From a checkpoint of a small self-supervised image encoder.
Training: soap at rate 0.0033, 6700 steps, batches of 256.
Rows from block 2, named by matrix and row number. Each number is 128 + 32 x the weight over its row's rms, rounded and kept within 0 to 255. All counts start at 0. Numbers have three digits each. After the name is the row's rms in percent of the matrix's.
# short1: shortcut pointwise conv (model.blocks.2.short.1.weight, 288x192x1x1), inputs 39-77
short1.0 097:098078116087133040128128128097128128124101181128128169173125128128109106128128128128128128128128114062128095107171128
short1.1 097:128128102085128128108128101099117002098128073128128141168128080128146128128128076064128128128128128128128085128164074
short1.2 087:094034164128185128146128128128128128128107132128128128128087076194178151114115044169128083064088208165080118128128128
short1.3 109:128128128128065128128128139118128128128145080081128128083128085128128180128033128180128128055128128040133077128128141
short1.4 098:137128097128128070128078114083128186076128128102111128173095128128072128128135086095111128128166122197117128128180128
short1.5 090:109128089097128059097147128095076128137128146128112128116112128128128128128189128128202146128088128066128142128138128
short1.6 109:166128128161128128139189068128119155175128128111172128090128092107128105128160101067061213128098077051109049128128173
short1.7 111:136133128168169128128128092123253106128128128128128179080110128128128128128117156236128139092128071113128128142128128
short1.8 085:128128138071128128125107128128128141128128075128143064128035128087094085195128080128128128076128128128128059128128128
short1.9 093:128128128128128168089092077128092100078128214120077128047128128060128128128158084128070128177157128128128088128128128
short1.10 098:111127128128128074159128128128128128103128128123090128149085150128128128089128128107128148226047128128080128102080128
short1.11 091:093128155128128128073068151128130166128159128128112101128128091128056128154078128170128128128128128080098152147128063
short1.12 098:128128158081190117128192118128073128042128121189121092072128177128128180128104128128109081171128128131146085149098115
short1.13 131:128184128143149102172128073070078128179156154120166128132181114128107102128094128128072093081097128038128072153144146
short1.14 102:085128128055172162128128100128128128128160188192128128165128186128128166051128128068164128128128128057128128128118102
short1.15 098:128053108118128128207128094102069175084128165128086151220083128072128128128091104128124109128128157128128112128128128
short1.16 090:128099128128092079128128128084121128188121255128128128101128162075128128088130128128128128050128060128182128128128052
short1.17 107:101128090093087128128128104128128128128113140067133099133128128128084112128128116128128128128128154170128128087128128
short1.18 102:128119128065128128143160114112133094128128128128073128128083128210167165084128093143128080188103132128085128128128128
short1.19 104:128128099190099128147165128128148068084128062185129128155114091080128113136085145160113128076128100128088128108085047
short1.20 104:128034108170071136128128132128128128105128050128128181089128128098128128128128128128172128058169188109128128128128143
short1.21 116:119128128128128128128177177085128126128104128128128128131128128074089128128083128128119136092128123128075128133104128
short1.22 111:165042072128024091142128128107128136128128164128128196128128128128128128199128128173128128173143077172128128128109128
short1.23 113:249218092128115128128128112128210153128128128042128128128114083128100128177128136128128157087156128077128128087128161
short1.24 095:128179128128128128128140128128128175080192027128128115097226053040127128128095128128161143128128126128080128128146128
short1.25 099:107128067089128127189131119128128128055128128084128128167140140207104067121054128128094128135162186128168175103128103
short1.26 105:153128028186009128146093128100128128098128137077128128115128128084128128129128192128128165128128108128165148092128128
short1.27 086:128152071128087116128071073128128064128053128089128128188123128128077082128094191128128128109074128114177128091128128
short1.28 086:104141149128128128147128100154128128128128128128120183128044128184128128128087128128204067173152098088106128126128128
short1.29 101:128221141128128128163117128082128160148128128132087128199128051120128128206128118128101128074116128082128049128128112
short1.30 095:128128076104083174145128075128105128128128128085113128128128126164128128128023150169128128128128128108128184083100065
short1.31 095:152164141128182128128128128128128176079044063128108128128147063128128128085118125072096065111128128128070042128128128
short1.32 090:096148128189131128045155097135128128128102115128079128128128193037128128109128193128128100128128128128128128111128156
short1.33 102:162119128128142128183083128128113079158103154128128071128130128128128186128128049128128079105128060128028093128128128
short1.34 083:158128124179080072179093128128146128095075128097082128128128109128128102128077048128128097128128128128174037081013128
short1.35 088:108128082077097144107128110159202067128176028094128171200128099128158128097124128074067107128128128128089128085128128
short1.36 096:062128128149165125170180128105111086120128092128128163128151128096107094128128128128128128091167128128128089113128188
short1.37 119:128128187128163123179128107160128128128128087141128128128097113128096128128086128065128034128128114127128074128127122
short1.38 115:139128128085128192114128128105128128155101184128087128114128128082128128104128088128128179128128128128082088137129069
short1.39 102:128128128128128072146131128112116128182078128080128107115128128091128128128128127128066072068128128128128128128128128
short1.40 098:128115178102128128217094128128128128195128178156128128128128128128128150128099128128103124075128128132128116163169185
short1.41 106:080138096163120082108128085113179128145172128128128128128081044201052097136086120155111124128085128105114039098084187
short1.42 089:118128128130128151128128102128170115128132128103128128128128146156128128128075128128128128128132226127128180128093126
short1.43 090:057116128073168128109128128128084128128128086128144128050128128128050128128128128128128128128084145128193139128128128
short1.44 097:128163061128131128128128128128128046128054068165128128105134128128128128128128128128068089128162128128128128046128128
short1.45 100:153095128181117196117115128136128072128128128128128128128171164044128128128179091160128105113135069134109213089098128
short1.46 104:128136128085108118128128117202157128128145009128128128128066128128128128128192070093048081125101128128097128090085128
short1.47 105:128103128109128128128161161128128128128128097128128097128128128128128091128136156163109078128140042128128085128076128
short1.48 111:149107039076030128128161128090165128128128152087128090128128128110169128128128128149128146126128128116128084084094086
short1.49 091:128128128117128058128128140086128046128091191156178128128128190199148128123128128136099171109128128128190128128128128
short1.50 102:128255128130145128128166127124183103119128150128068128113142128128128128128128188111128128180121128128204128109080199
short1.51 090:130128128128100107128100189242128128128128157128066145177128128106128128155186156128128146165128128164167095128128128
short1.52 083:084128128128128041128108178128103128128167128169128128128128128119128051138128196112168128129128134047083128177128128
short1.53 098:128128154053143172095128088125128100139128128164128128128128158184128128104128128105128128157147209157143141128111060
short1.54 090:128128128172128072088106184128128128128208145128128128118128194128128068159155128128226128128128128068096080174097154
short1.55 095:216106128176128129128128092054128157199128128128128128128164159128209128128144128114128128102128114106128137128186128
short1.56 104:103141128196128128128128128128128128128167095128128128108206130075128128128209128128128128060098128128146182128128121
short1.57 126:128128128088095161128128086128107066115100050128093128128128128128127128098145183128078132087116149116128094107126101
short1.58 105:128057128162131128150128103076119207170113077128091128128128128128128128128128109156128128128128122086058092128201128
short1.59 116:128128171128160128094136128128123128128128128139201128091128128104128173128128128128128128128128128193128128181128053
short1.60 098:128128128109141128118128128149084162128128067118180158080131171128128128071128128128249128194128116078167128128128187
short1.61 083:128128128128128128135194110128128108123128128128128106077114128128128079070128128128174128128128128128128128093128128
short1.62 098:119128128191128176128128128083091171128128082101128128167128076128128128128128128217128133128128116106033128151128128
short1.63 135:124127076178005128128128187212112128155128128113128128128128102128154126151061128172128128128128128156165071070128128
short1.64 118:071128151128128128201209128153182128128109209154169157128128119128128128128128128110128184167161128128128079161128065
short1.65 088:128128128128128128149052101128046163066102128094128189128128128070128128128128128128137128046128128128128128124208128
short1.66 097:128164050128128105128128074128109128128108096111128097075128128128128092128172128133199185078128128113128144055128113
short1.67 102:097128089128128128091128128171128128161128188128128115045143128098073106086162255128179128128116128106199206128128079
short1.68 096:128083133188175113128132128102128220128128058064128167128136158049129069128128114128128058129128128128128128128085128
short1.69 114:128190128094142128189128095169077128128150172128095128128180128128074128128128157069078131151128217128096089128128113
short1.70 098:106128128128160149211062128076087094128128152128128152128128128128128128102128104128131128128177128181064128128128073
short1.71 100:128191114163128128128102128128128130096107128128109128167155128128169128128128128129064128104226118087128121089128095
short1.72 108:128083047189053114128121182128128128180128128079170100086128098118128177128128102159128128104128042153128128089148102
short1.73 092:128128128128182231074158120074144193131128128128134089128181078128128128128128128128128152094128128111082128128093196
short1.74 099:128200128127162096128155128180128128171103255178128081204147121119086113128128115128065128155128128128128097128128128
short1.75 094:128126128076160128059128128128128166092060101101128093067112127107103128128183160123128128115128104128128106083128128
short1.76 093:057128128128172128128157128157128128128128128128128128128128122092087128057128128179128173100128087128094080095150128
short1.77 093:041170128128149090128136128099128158096128135128128142092105128156255101131141139100128128133038175083128128148086128
short1.78 094:154185128128128122091128112128128128100128107091119176050128128128123148128187128128202128128128094193153196104124128
short1.79 094:128128139128128072154128103111128184128145184128107086181128128090128128128128128183122128128128128128128085128128146
short1.80 113:128128103110087128128128128166132149163128163128125154105043128084128100128137211128066147033128128128128128128173128
short1.81 107:128128128154128179139128154129128083146175128128128097128170059109137107128083128159084105128121128128082128128095081
short1.82 095:128128128128128128171128128062095128199128211128128128128084183128126128128128128149128077108128128082158106128179128
short1.83 076:128128160128128128128112128128128176084128128128128128076149088160209128128024172128079145191128128108128151128079070
short1.84 101:123128137065128191128075085097066128201128128128158128076128128065070128076128128072172167128128128138128128128177163
short1.85 099:094175128080157110096128069128122128155155128128080127128128128099070162128128128099050128195147063119081091151128128
short1.86 098:059128128128143128124128128128128142128128128135128176190197128059128128128144075151128128103128146128128128128155128
short1.87 104:183128142128131157128131165109189128148155103128128128128128128081128128207156128128009088128128118084128128159128128
short1.88 107:128047128079175142128114103128128128128128128128102128128128128128108128089128129095128128128128128088157112128164128
short1.89 096:187093135175078112128099102080196128128128128178128096086174106064128165128128118128128128128085128128181128128152128
short1.90 118:219197123128128154096128128107169128166128146080116128076128087072148128128213129128128177084128128128128086128125184
short1.91 091:071043128138152128128158153128128209102128128128128128128128101089128128071128128128180128128128105112128128128180128
short1.92 101:153128128128128069128128136128114128101088000128128128128215128164128128137079128128128128064128094128128101128128054
short1.93 094:139048128128107101128128128084128103128085128121128128128128220128128168133128128085128165104128085128174128128128128
short1.94 099:128128140128164128128116093091128084128163128128135111133160089118071128128102128199128128128128197091128211128128128
short1.95 081:128118128128128064109128038009128128127062128128110145116128209128128128141190128094128157128128128090128128128157128
short1.96 106:128128128158151093181128056108114082184101155164128112093128162093128128075128107095128193128099128128128227145128149
short1.97 094:128128128128107092128110099157129156128086164128128128128128085069128128128128183128128108128095090117133128120084096
short1.98 091:245128128128128128117112128128141105128128151128128128133128132128024162128070128128128128128213094161122128128128083
short1.99 103:128128119128128169091128095104128094128118151099128131128128128128128128128200128090112128148128183044128128125167128
short1.100 105:128128082184025128132128128128164063209128107128132128141128093097184128087192125162128128128186091080128114116128155
short1.101 102:128128193062162128081167107128128128110128090172081186069088128197075128128128140128128076170131128172128128128108128
short1.102 101:097173189111128194086190107128128209142086158056128169128128128128102176080128128128095128128128128062164091121169165
short1.103 097:128081128061128165196064102166128178128128101087128128128105128186077128128128128128128128171142117128128067158162200
short1.104 097:095186162096133192128128128128069128190128128128128138084128135087059158131128099128139128096071167128081128138136128
short1.105 107:197128128096128128128128128128128128184096097142128128066128164144128152128087128128128128079128128199156158128128128
short1.106 106:147120098128110097128149128174128128128062128179042128091128128109128142128128099128111173093153071095128128128085128
short1.107 099:163192128128128094128086144128148128163046172128062048146128083128128128109109144128128128219128076128106128128074095
short1.108 087:088187160128160128081128128128128128161128128128148091098128214128128128132128128088128128143165128163128139128128128
short1.109 114:128128075098128128176128128128128088128128128067128171104051172150128092128177056091192156089109174182179147099128117
short1.110 084:080055128242128087128128128025128128128128137128131187094128141128115101128128108140128128128102128128128128127128128
short1.111 111:128082128115099133150128128128091128106128145168128128170128128095153128128128102128128128128163149204128128128162065
short1.112 086:128170128128175128128128128128128128099077128128096128127128128128100128128029128111128081140150182197128170128128137
short1.113 104:128132090114154150104128077128167092128128128086128128105147171125128141096120128069037128147128128151128128158125118
short1.114 111:128128157094128058128213128128167163098202158128227128121128080128128128128128196080138096128095128163191081192139167
short1.115 119:066128128128152128128128108102128128068128128162128091158128128128107128128128128186128128184128112098091121154128080
short1.116 085:128128128051128091128093069128128128128128128154128128083128128119128136128128128128128128128163183052128115120082111
short1.117 091:080079128223128128079148128128151128124128128128128128097128128128128098091128128088168128067128147144184128128128128
short1.118 090:128188128128128128074128201128128064128177091168090128128128128115163128128136128110128128109128128084128051183128128
short1.119 108:078147065079098128182128128128128128128128194128079150128119127119128128139101246139107106096117091033128128128128173
short1.120 119:128173037121095167121170128128102087139167101128128105130185125128128058170155128128128182128128144128128054061094169
short1.121 110:089090169071165130128128099046128128128062188128128099076139128105128152060114128128128128162128095078128139162128128
short1.122 087:128128128128128128076150187128197128128128030085128128072128100162109122128128128128128099128125128128128091128128128
short1.123 106:070157126128156128128174136128128109102128095172128079116158109077128129128108124176107128153128048065128128128114090
short1.124 087:128180069225069128123128128156059193152165162128128128128128026128128128128128128128154128128128128128084128128128128
short1.125 097:128128042128080162161128128128142128121128090128128128156140233128200090128057099128128131107128128191128128057128128
short1.126 104:095083105045063158098188128209128128156128128128108070128162066128175128126128138128128147128141128166128091128128068
short1.127 088:076128173128128128174086164096128077128082128128062128128128128128128128120128128128191084128128128128099128128128184
short1.128 099:096102138128129128168128118120128128128128128128128128068128128080128128095076128128125128240087128128128134151128159
short1.129 086:128149096128115128062128107194128128096140128110128196093128123128128098142124157128157098080128164128170128128079100
short1.130 092:128128175169148163128128165196128128143128193128165149085077176075128175128128080128128108128128088128128158176128128
short1.131 099:128064173128145066128128128229072128180128124128063124092128128065124161128128115128168128106128128149128128128173103
short1.132 096:128220070188128128098128128116128172128128112126097131128093146196128128099129128122128128103128128128128199074128128
short1.133 101:128128067122062180167128128159128128148128255128073176128099128128127120128128128128128128199128128128128128120128078
short1.134 110:128128168084108128199128128128128128128128128128110090228182128128128128128127128128174157128078139097146128103112111
short1.135 103:128213155098168128128174128180096128095128128185128128096128114121128166128071149109128128128063128075128099158128128
short1.136 111:128128111070128128246106128128115128124128128123128089237128105128148128160105086138128128229094092128122081151128171
short1.137 107:200187128128128128128084059094160128128132202088060128128128112133128128169128128128105128128145128128128091128128128
short1.138 086:128128128063128187128080061115128139128128077128215128071128093128128128128128128117128117087128128128128118128128128
short1.139 079:128129128046093128168128096231128128128128086128107133046128128144048092121143128128128170128103128122128128109128128
short1.140 091:128147128125125127128141100078123042167085161126165128128050178210087128054166128128165128209095172128128239128128128
short1.141 114:096128108101128128130128128092101135128160100143106123112116128150067128128128128166128128128128189119128128128081128
short1.142 098:222171083154128079128080084170175161128122199128128087128128128120128128162184128138128128083128062090126113128128128
short1.143 103:074199128128147128211128065128128073128118027128128128198128128098073074128114128158033128159109128136128128149128128
short1.144 112:128128128128089128084128128128174152128184128128128152128128105139171128106128128128101128170125115128170128128128148
short1.145 092:100037128128128084183179167061128128216082128118099120167128069128128092097067188128128096128128150155126127080128128
short1.146 099:156128110057142128128063085169128061128064188128128128131128128128163128077191123139135128128128165163173078128128128
short1.147 110:102150078128128145115149128121114204128173128047111088128182091065128088137128091128194229128128128171128128104128128
short1.148 104:159128167128128128096189091128117128128128151112233128128128083128080155108128138128128059128128128151128128086214117
short1.149 096:173094128128128149154128120095128128111128156051128128060118128077128128128128099096128128128141122128161128128128062
short1.150 099:128128128106245128115128103128084179061103073128128128128095128088128128128128098128153128073163128178128128128058124
short1.151 090:128128153128128194128128087128067128075128128128128128057128128056078128128079128128089128079128128177128174113128049
short1.152 117:103177196128152126128085084099102128092128058128128121205065128115097128111128115118128128128128128172128087159128084
short1.153 080:128128178128128193128085128166128209128128152124156128128128128128125236128128128128182150128128128128128184093128128
short1.154 109:204128071128128128166071094128128128128128183056184128115073128115128095112128128109119167087128128128234108111101145
short1.155 097:191128148128128128128128106179128128151118128065128123128128128128101128133128128116128170100128128215128148130105147
short1.156 103:128128147128128087185128179128114145128128143187128128166128128128128128134094128128128081128123190186128094128063122
short1.157 092:128128071103082128128095128123131168147128128024128128090046128128128128141128128099213128128128050118128128097128192
short1.158 083:128128094087135175128079051058128057128128128128128123128111128128083128128128075097093072090128128128128128128094120
short1.159 088:128128086059128086111096128160128128125083057128128106128128108128128128128128128128128128123128086128071128128128128
short1.160 093:141128128128128175128169088054128128128128171128128128155128128138186128128164128130124128128128128091128128128187013
short1.161 100:148128128128127128128024128104128128204128128103198128128128128121128128128128076185143128128128128084211128128147204
short1.162 103:139106141035128088198128128038102128128128128163126070128128138169160128166086128128164128128128156128210054146080128
short1.163 094:128128128128128128124100126128177156080094073128128204128043128155111128102128214128128123128096128147050128128073128
short1.164 091:071065127128128128128165128171073100128128171158114090128128128085128129128156116132174128092128078128105128128128069
short1.165 085:128128167128170089086128128128068128128128128170128079079128128080088128158128084128100079121128080031135128168128128
short1.166 096:128098079172098066142128069128128204106045194128128128085072141170128082128128128128187128076140128180090149089109128
short1.167 108:073152093150088128131058128141065073160092157114184229128128128086082128128201128068099201070126128128071128053179128
short1.168 108:068088210128171077128128128128128128111075175128164098099128163181128128116124136101128068114150105072149128190128125
short1.169 103:128128081128029128128116171128145128128128158128168197108128092128128128128128128128012081128098128166128128103100128
short1.170 108:059128110128078128128128128128128128156128183211128124098176128128050128100128105128128154128104102081130132128084128
short1.171 111:155225128128192128102174128056148128093128128128099099128128077128128126128128103075128169148128128196128128128033128
short1.172 094:128128120128128074181128128128128071128128110128128128128128168128176128229105128128128070182066221103107062128103128
short1.173 102:132128128139138190128134095104128128235173128140128128128128128087128115128187078128128152128128128149127128128128045
short1.174 107:119128128128129045128128096128128128076203128128128121128149070128143128129103128128128128217083156128128097128128133
short1.175 095:090042140128159128128128128128155225058128128128100112177172128078200128162148129145189128128128128128128128153128107
short1.176 080:186128128137128128094071202128122128128187071128084128128174128073128128191128128128128078083128044085063073116128101
short1.177 086:143128128088128128128128128107128185128119128128128128178136100161058128058089128128128128098192067170204209128143128
short1.178 100:179128192108128128162099123128178094128128128172098128128121116099196128161078128128128050098128116106128065169128128
short1.179 102:095128048081093095128162177128128128128128078128128128128128128128144128183069140164168128077128243135128128128100128
short1.180 100:108128128087155128128119128097076067128128040128128147141128128128128128128123128123105128063128094128128087132069128
short1.181 082:128121128066128113226128114116101094173100128128051078128083135128128128125173168087132128128176128085128128107128097
short1.182 102:128105128128121096128105177130187128199093128128098128128094128090156128058128103167169128148128128104128071128128143
short1.183 098:099068104128128128128128122069128154119078033128159128128176128054128128128128128128169128072128092128128128128128092
short1.184 100:128168128083096170089128105138131195128128128128128191069178128170115128104128128128100128128113181154162134128128201
short1.185 107:150178105093128128085096128128128113106128128128163128081148128128128128089130128068088128128120128128109128128109196
short1.186 107:128128128155175087128142128128128128128128128128160071128164128128093128072128128128128121105133169047129128128153107
short1.187 105:128121209088175138128128074128105128200128128172069128180128128128128163128105090081128128190128219128128128159155154
short1.188 100:163095128128128088128074116102128084128123081128168131153128168181149128128128087113128128095097128131155067176128128
short1.189 099:128082128167084128128128168094128128186128128128128128128113129128128094128035128128107128128110125101152128128128128
short1.190 083:181128088101128128081148163212128226128128128124158128128128128128123128204176128128128085128128077128128069119158128
short1.191 115:109142140128128128128168128089030097128083128151082128145172106128083124128077128095104128091128186128128111103110128
short1.192 096:128150128128128128128137128086128128128128255142128155128126167044128128108228128098128128095129095128128128134128092
short1.193 092:128154128100128128128108128128128038106071128115128128115128087078074128060162128128128150102080172128128130128128107
short1.194 096:124128128128106179110077128128128147118159035111095119085128128128155186159119097146128128115128113100054128128128096
short1.195 090:128128149128144128128058130128184128158086159146128128108096128128133087128109128235128128104143086071058128128087125
short1.196 098:064128067128128215128128090128128128186161164128107081167128128081152166186147128174139128216169136085128128089131183
short1.197 093:128128128094128128128166128128128128075128158128128190128128128124210084128162225128128170128104128117224128128128128
short1.198 104:128092025101056128068129083128087170128128128128128146128099128128128094128128141154149128128166144123128147038128128
short1.199 099:104128158110182128083128128188128128128128155128128187117128096199106118128128128128128073135128181128128128128079156
short1.200 106:128085128128128087166100128122128066169118232128086128128128128074128128128071069128169092103128082128128072128128051
short1.201 080:128128122071128186128128082084128106128134128128128128128074128175078128082128149128116086128128200088128136097128128
short1.202 094:128128147030090145175041088131128128105107128128143128128128128128128095128128146104128103128128128084128128102104163
short1.203 107:167128124042039172128128128128128128128091128118128128128063128128179128109128128132163128128180123128128084100155128
short1.204 093:130128128120128171182128128062128109109128128065128091206128153128095064109097212128128128161128214128122128096128143
short1.205 090:166058138128103052110194103089196027181128152150128096128128240128202128112160128097128128128128128128105128148159128
short1.206 101:072128128089154128128140111128128165163128170156068128125092128167128128128106170137128128128149128128094128128128128
short1.207 090:036144128046128128126129128128128190128128205128190128112128182128128128128128128056128128185128054144128128128128128
short1.208 091:140124128128128102128128128068128128099065168128202128128113223107094128128128122106184128128128158128161117088097128
short1.209 103:128197091179082128074128107128128122128144142106103128128128128128098128128095128128128157113128128128151069090074128
short1.210 093:128128128086128128128058085150128150128116088128128128172128153188056128079128128079061079105132128193171128125118112
short1.211 099:128128044128027128128186128096186128192111197128103128128128128128121128085078121115128128187128066128131128081128128
short1.212 113:165213162128161128128128089090128102158077220137128178110096128163079120123036128128134083128132128158128128149088104
short1.213 104:233128127128179184128128209095126169128160195128128128101128149128128128111107128105128128089166146128128082158123174
short1.214 123:088078108128117066096128061076068128168128128128165128164166116094128128128128172128128120128128128151128128128128128
short1.215 104:128121154211128128119167128094128205170115076128079060141193128091191130174099128205128138155128154128055077166148096
short1.216 100:043128074128107128128128128128099128128128128128128128128118128144128128076128124139128128128128173088128128101128121
short1.217 087:128115128146128255128037128128128128150191128128128128128128078128128128128128128128069098128128073128128128128072108
short1.218 096:203128086210139128128128128128128186128048128118088128142128128161128096128225128128135128099165128128128128091128128
short1.219 112:128092102096128220130067112106128175119128139070128128155101128128137186128151057128074128068170128128128128128177128
short1.220 100:141128092130128155128128107128128178128145226059128128128128128047128128128075128128128101068128128155128128060088128
short1.221 103:110128128128051128128128128096128238128155106109142128128128119234128128084145181128128100128124128088128128123161128
short1.222 088:136142088128128128128128051114128128104073128078128128168089128201096097128097128128157082128128138112173128097128092
short1.223 088:128128060128068166163111116123134128107128153024128183128084151180128101128128141128128188152160128142142193076128159
short1.224 103:128225071132128128128128049086128128128128196146074128111128128087088128054128128093128089081128128128128128128103128
short1.225 132:128128098128128102116128096049128128158128065128132143195145170095128121128128095102128143128128128128146181110089126
short1.226 099:128128171128128128128093128054255083128116119128128095188154128056128128128128088132128057171128084107128119156128128
short1.227 085:128037104129103128128086100121165128116137128128183179135128175103144155128128128141128118089085104128128215128205110
short1.228 111:128149052094128128128180128128060166128161128035128085128196128128150061184174161128128206138128128156128128075128128
short1.229 106:128166141128177191127128134128099128124182187103128139052069128128072112128101122063128094191128128077128058174128128
short1.230 105:128096128128128128128128095080163128128128159133128086113052128128123128128065074154128128241128116093107067128085128
short1.231 100:187128165128179128087113128128128128128128128150123128128155103128075128128181153091128128081087128128128098128128109
short1.232 106:103128128128128153151128128097099128125128156094128082161085128128179143116104128190073128128128128130128128083177128
short1.233 100:146128128162128076132084128181128080094128079128139165128128120128076128077084095118128183128128128128128089143148128
short1.234 113:168177150084128170161128128114128176143128128159071108128128128093083152163128128108128145146128128097066128150128128
short1.235 094:101183128128128128128128128128177128080128044147128128205175100128093128097088128098047127128136128128044128128128084
short1.236 090:175119114128153150170128100074081073068054128116128128112128128105128103128128128128159081128177163128128128090128128
short1.237 115:149128105085093128128056128128128144095094171128128128128135128086183128128194219128128128128158128112128128128181155
short1.238 103:128128128172128073129128128163089189137115099128128149073128100069094127128194106087128128099128110218171081113128128
short1.239 094:138147128128128116143128128102128128100146249128128128128169128127128113128128128062128097128128128138188136128128128
short1.240 091:057128088181128061155069073128128129128128128133048128128128128128149128192128128129180076128128109078136098128108128
short1.241 100:128128103071105126088079174128136128128091075071171187075071128130116128092123128128140106141128128128128171128111150
short1.242 111:082159128171151163128128128128092128128128163128155128128128128127128133128117159163045128128132128100090211135128092
short1.243 116:075128128128128128068128116096128083128151110128128255026128095165103108128109090128184128128128128169173128128101128
short1.244 095:128128128128128051193076128139114060163128128128128129128178059128128128128065101128128128168195128128138128128128128
short1.245 092:128128128128128128128128128128130128128100154128128200128142059075101128128128120128128128128128128128128091128128128
short1.246 102:128128128128128128128128143099068136128128093128128146080161128085128128101128098128128128075128128128128119128128160
short1.247 101:088128128101165128167128115128140128072085128142069128128128157128108128076064128148128128128128128128128219128095082
short1.248 107:154128146128128233173080088066091099128156094113177095117128158128118128118128128128135128128092128128128128128117139
short1.249 084:150128153079128128128128119052104128173134216161193128128128128102128128064209103128097128080128128086128128128120036
short1.250 101:145128128102072103163133144199128138128105054077174199117128128128128128128114128098128128049128112128094084128128189
short1.251 102:128129114128181090147128150086108128128175141082128128075128183128128086152128104128128102128128085105128210143128151
short1.252 087:128183128129153128128128142094128128081158167128112108034128128128139150128128128128128104202090151123101128128124128
short1.253 104:145128128156128117116080128128041128128128128096137128047128128111128157128128128128159071042128188147172126128176128
short1.254 113:104188045109128128156107128119070128108128135019062105128139128109128110128128143128090128148182162195128128075197128
short1.255 099:135128027128020164128128128128087128128205128128068063128128104128128128177128064128162128128191128128163142128164128
short1.256 085:128128128128150128142128064136128128128128065128167092189128128128128128128122104125128128128128128058128128128143128
short1.257 095:128128128128128255128062128128128108144147128128128056128128112096145128128157049128128128103128136077128062078128110
short1.258 090:071128128189150066197082088114158128200128159119128128128096128128128128100087077175124109128128128128128128158128167
short1.259 094:102128176190128128128128128128128069128128128142084094117128253123128128128128097128128128128128090067128240128060094
short1.260 107:189128103128113128199125083088128168143093224117128128128128120128162128162128082128128127128128128128096128128071054
short1.261 102:042052128128060128128128128152128128128212128128128152110128095100128128082087110128128128128128128038098054128128150
short1.262 120:090157128128128128052128128128128075136115165128128109128147128080128103128143214128128128128117153156203128128070128
short1.263 093:206050177128128106128128140119197128128052193128128128128194187099128128128128103174114128116077150128179128141089128
short1.264 109:128088128061128128095128128128128128093086109128150219068128128065128128103124128100188128128128128128098128128161185
short1.265 106:128128020128000128128128128106132157128151143128128106128128128128128128128219128178128128112128143128128128018154128
short1.266 101:128128135103128128103130128171145128070128000128107128128128128105128086199128128121128158128154128152128098128055088
short1.267 100:144109154088128118128128128128128128098224128157090103128057105097128128128128128128128126126128050128128143156095108
short1.268 104:128108137146128098153128128097128115128089128165128101174128136079160128128110128170128128031128128080125128158082128
short1.269 101:128128082116117128144095192181099128117102128062146169061080128129097136128088179101128128079092128192176128128128169
short1.270 084:128111128037128128128128128128128128128128103128116128172097132178146128128128187128128128213156090049129128128128128
short1.271 103:128142144128128128151128128128128110102046057128128106173080159182087128096128128128128084128128128175128128108062128
short1.272 101:188138040092130074128170075096101086070081183103128128128128072128103092128073106128187102128128128111155128046128143
short1.273 103:128119099090064153128128097145119104128128185094128074128062128077160128128112198128143128128128128089111113128186124
short1.274 101:128102128170075155128124128216143178185123181128114138123128178128174128128128128128116128197141113189071128128128100
short1.275 116:111128128154106128128128128113176128128149115151128181128128128128118128128087100165052128128128128128105133180128180
short1.276 108:128137128128128156206085128136110121128128112090128151128115166163077128128128128161093128128128128128128128128121161
short1.277 095:128158128128128128128128128208128072140128128128095142128128049075105128128099202186091128128181128115128128135075128
short1.278 087:128128085087132242128128128128128128128189128105128078128128056152128128178061144128128064128130128128128128128058128
short1.279 101:156255128128174051128112138128142188128155128128128186128128073077147096128090128106102151099128128121127049128128128
short1.280 097:189080128207128128128229117128128128128128069128128074075145128128153124133162128165128086128128148069133128128128128
short1.281 092:093207061148074128111161150112136128128185163128128128212167128128120128128128141128073128040195121072202128128076128
short1.282 116:128014110086054159128101115047157128140128192077147116182078128128155131180128128128128188149128128128162128128138083
short1.283 099:128113128141062128118164128080138128148132110158100160128163095100128176128075128157128128128067178182128122128128128
short1.284 106:085188128170128176128128101071149077128128123128084075128086128128128128162128155183105128128128128118057128128128114
short1.285 088:128110054128035091128128104128128186128128128084128115154128120138195092145128119128128124101192172128164128033102128
short1.286 089:128128128128128023128089128128105133128097128066120128128103128128093128086090128128128152128158128128128255111128128
short1.287 094:124128128075128089128110128125079076145070128128129188086128123128065128092064128085116166096128128128128192128128126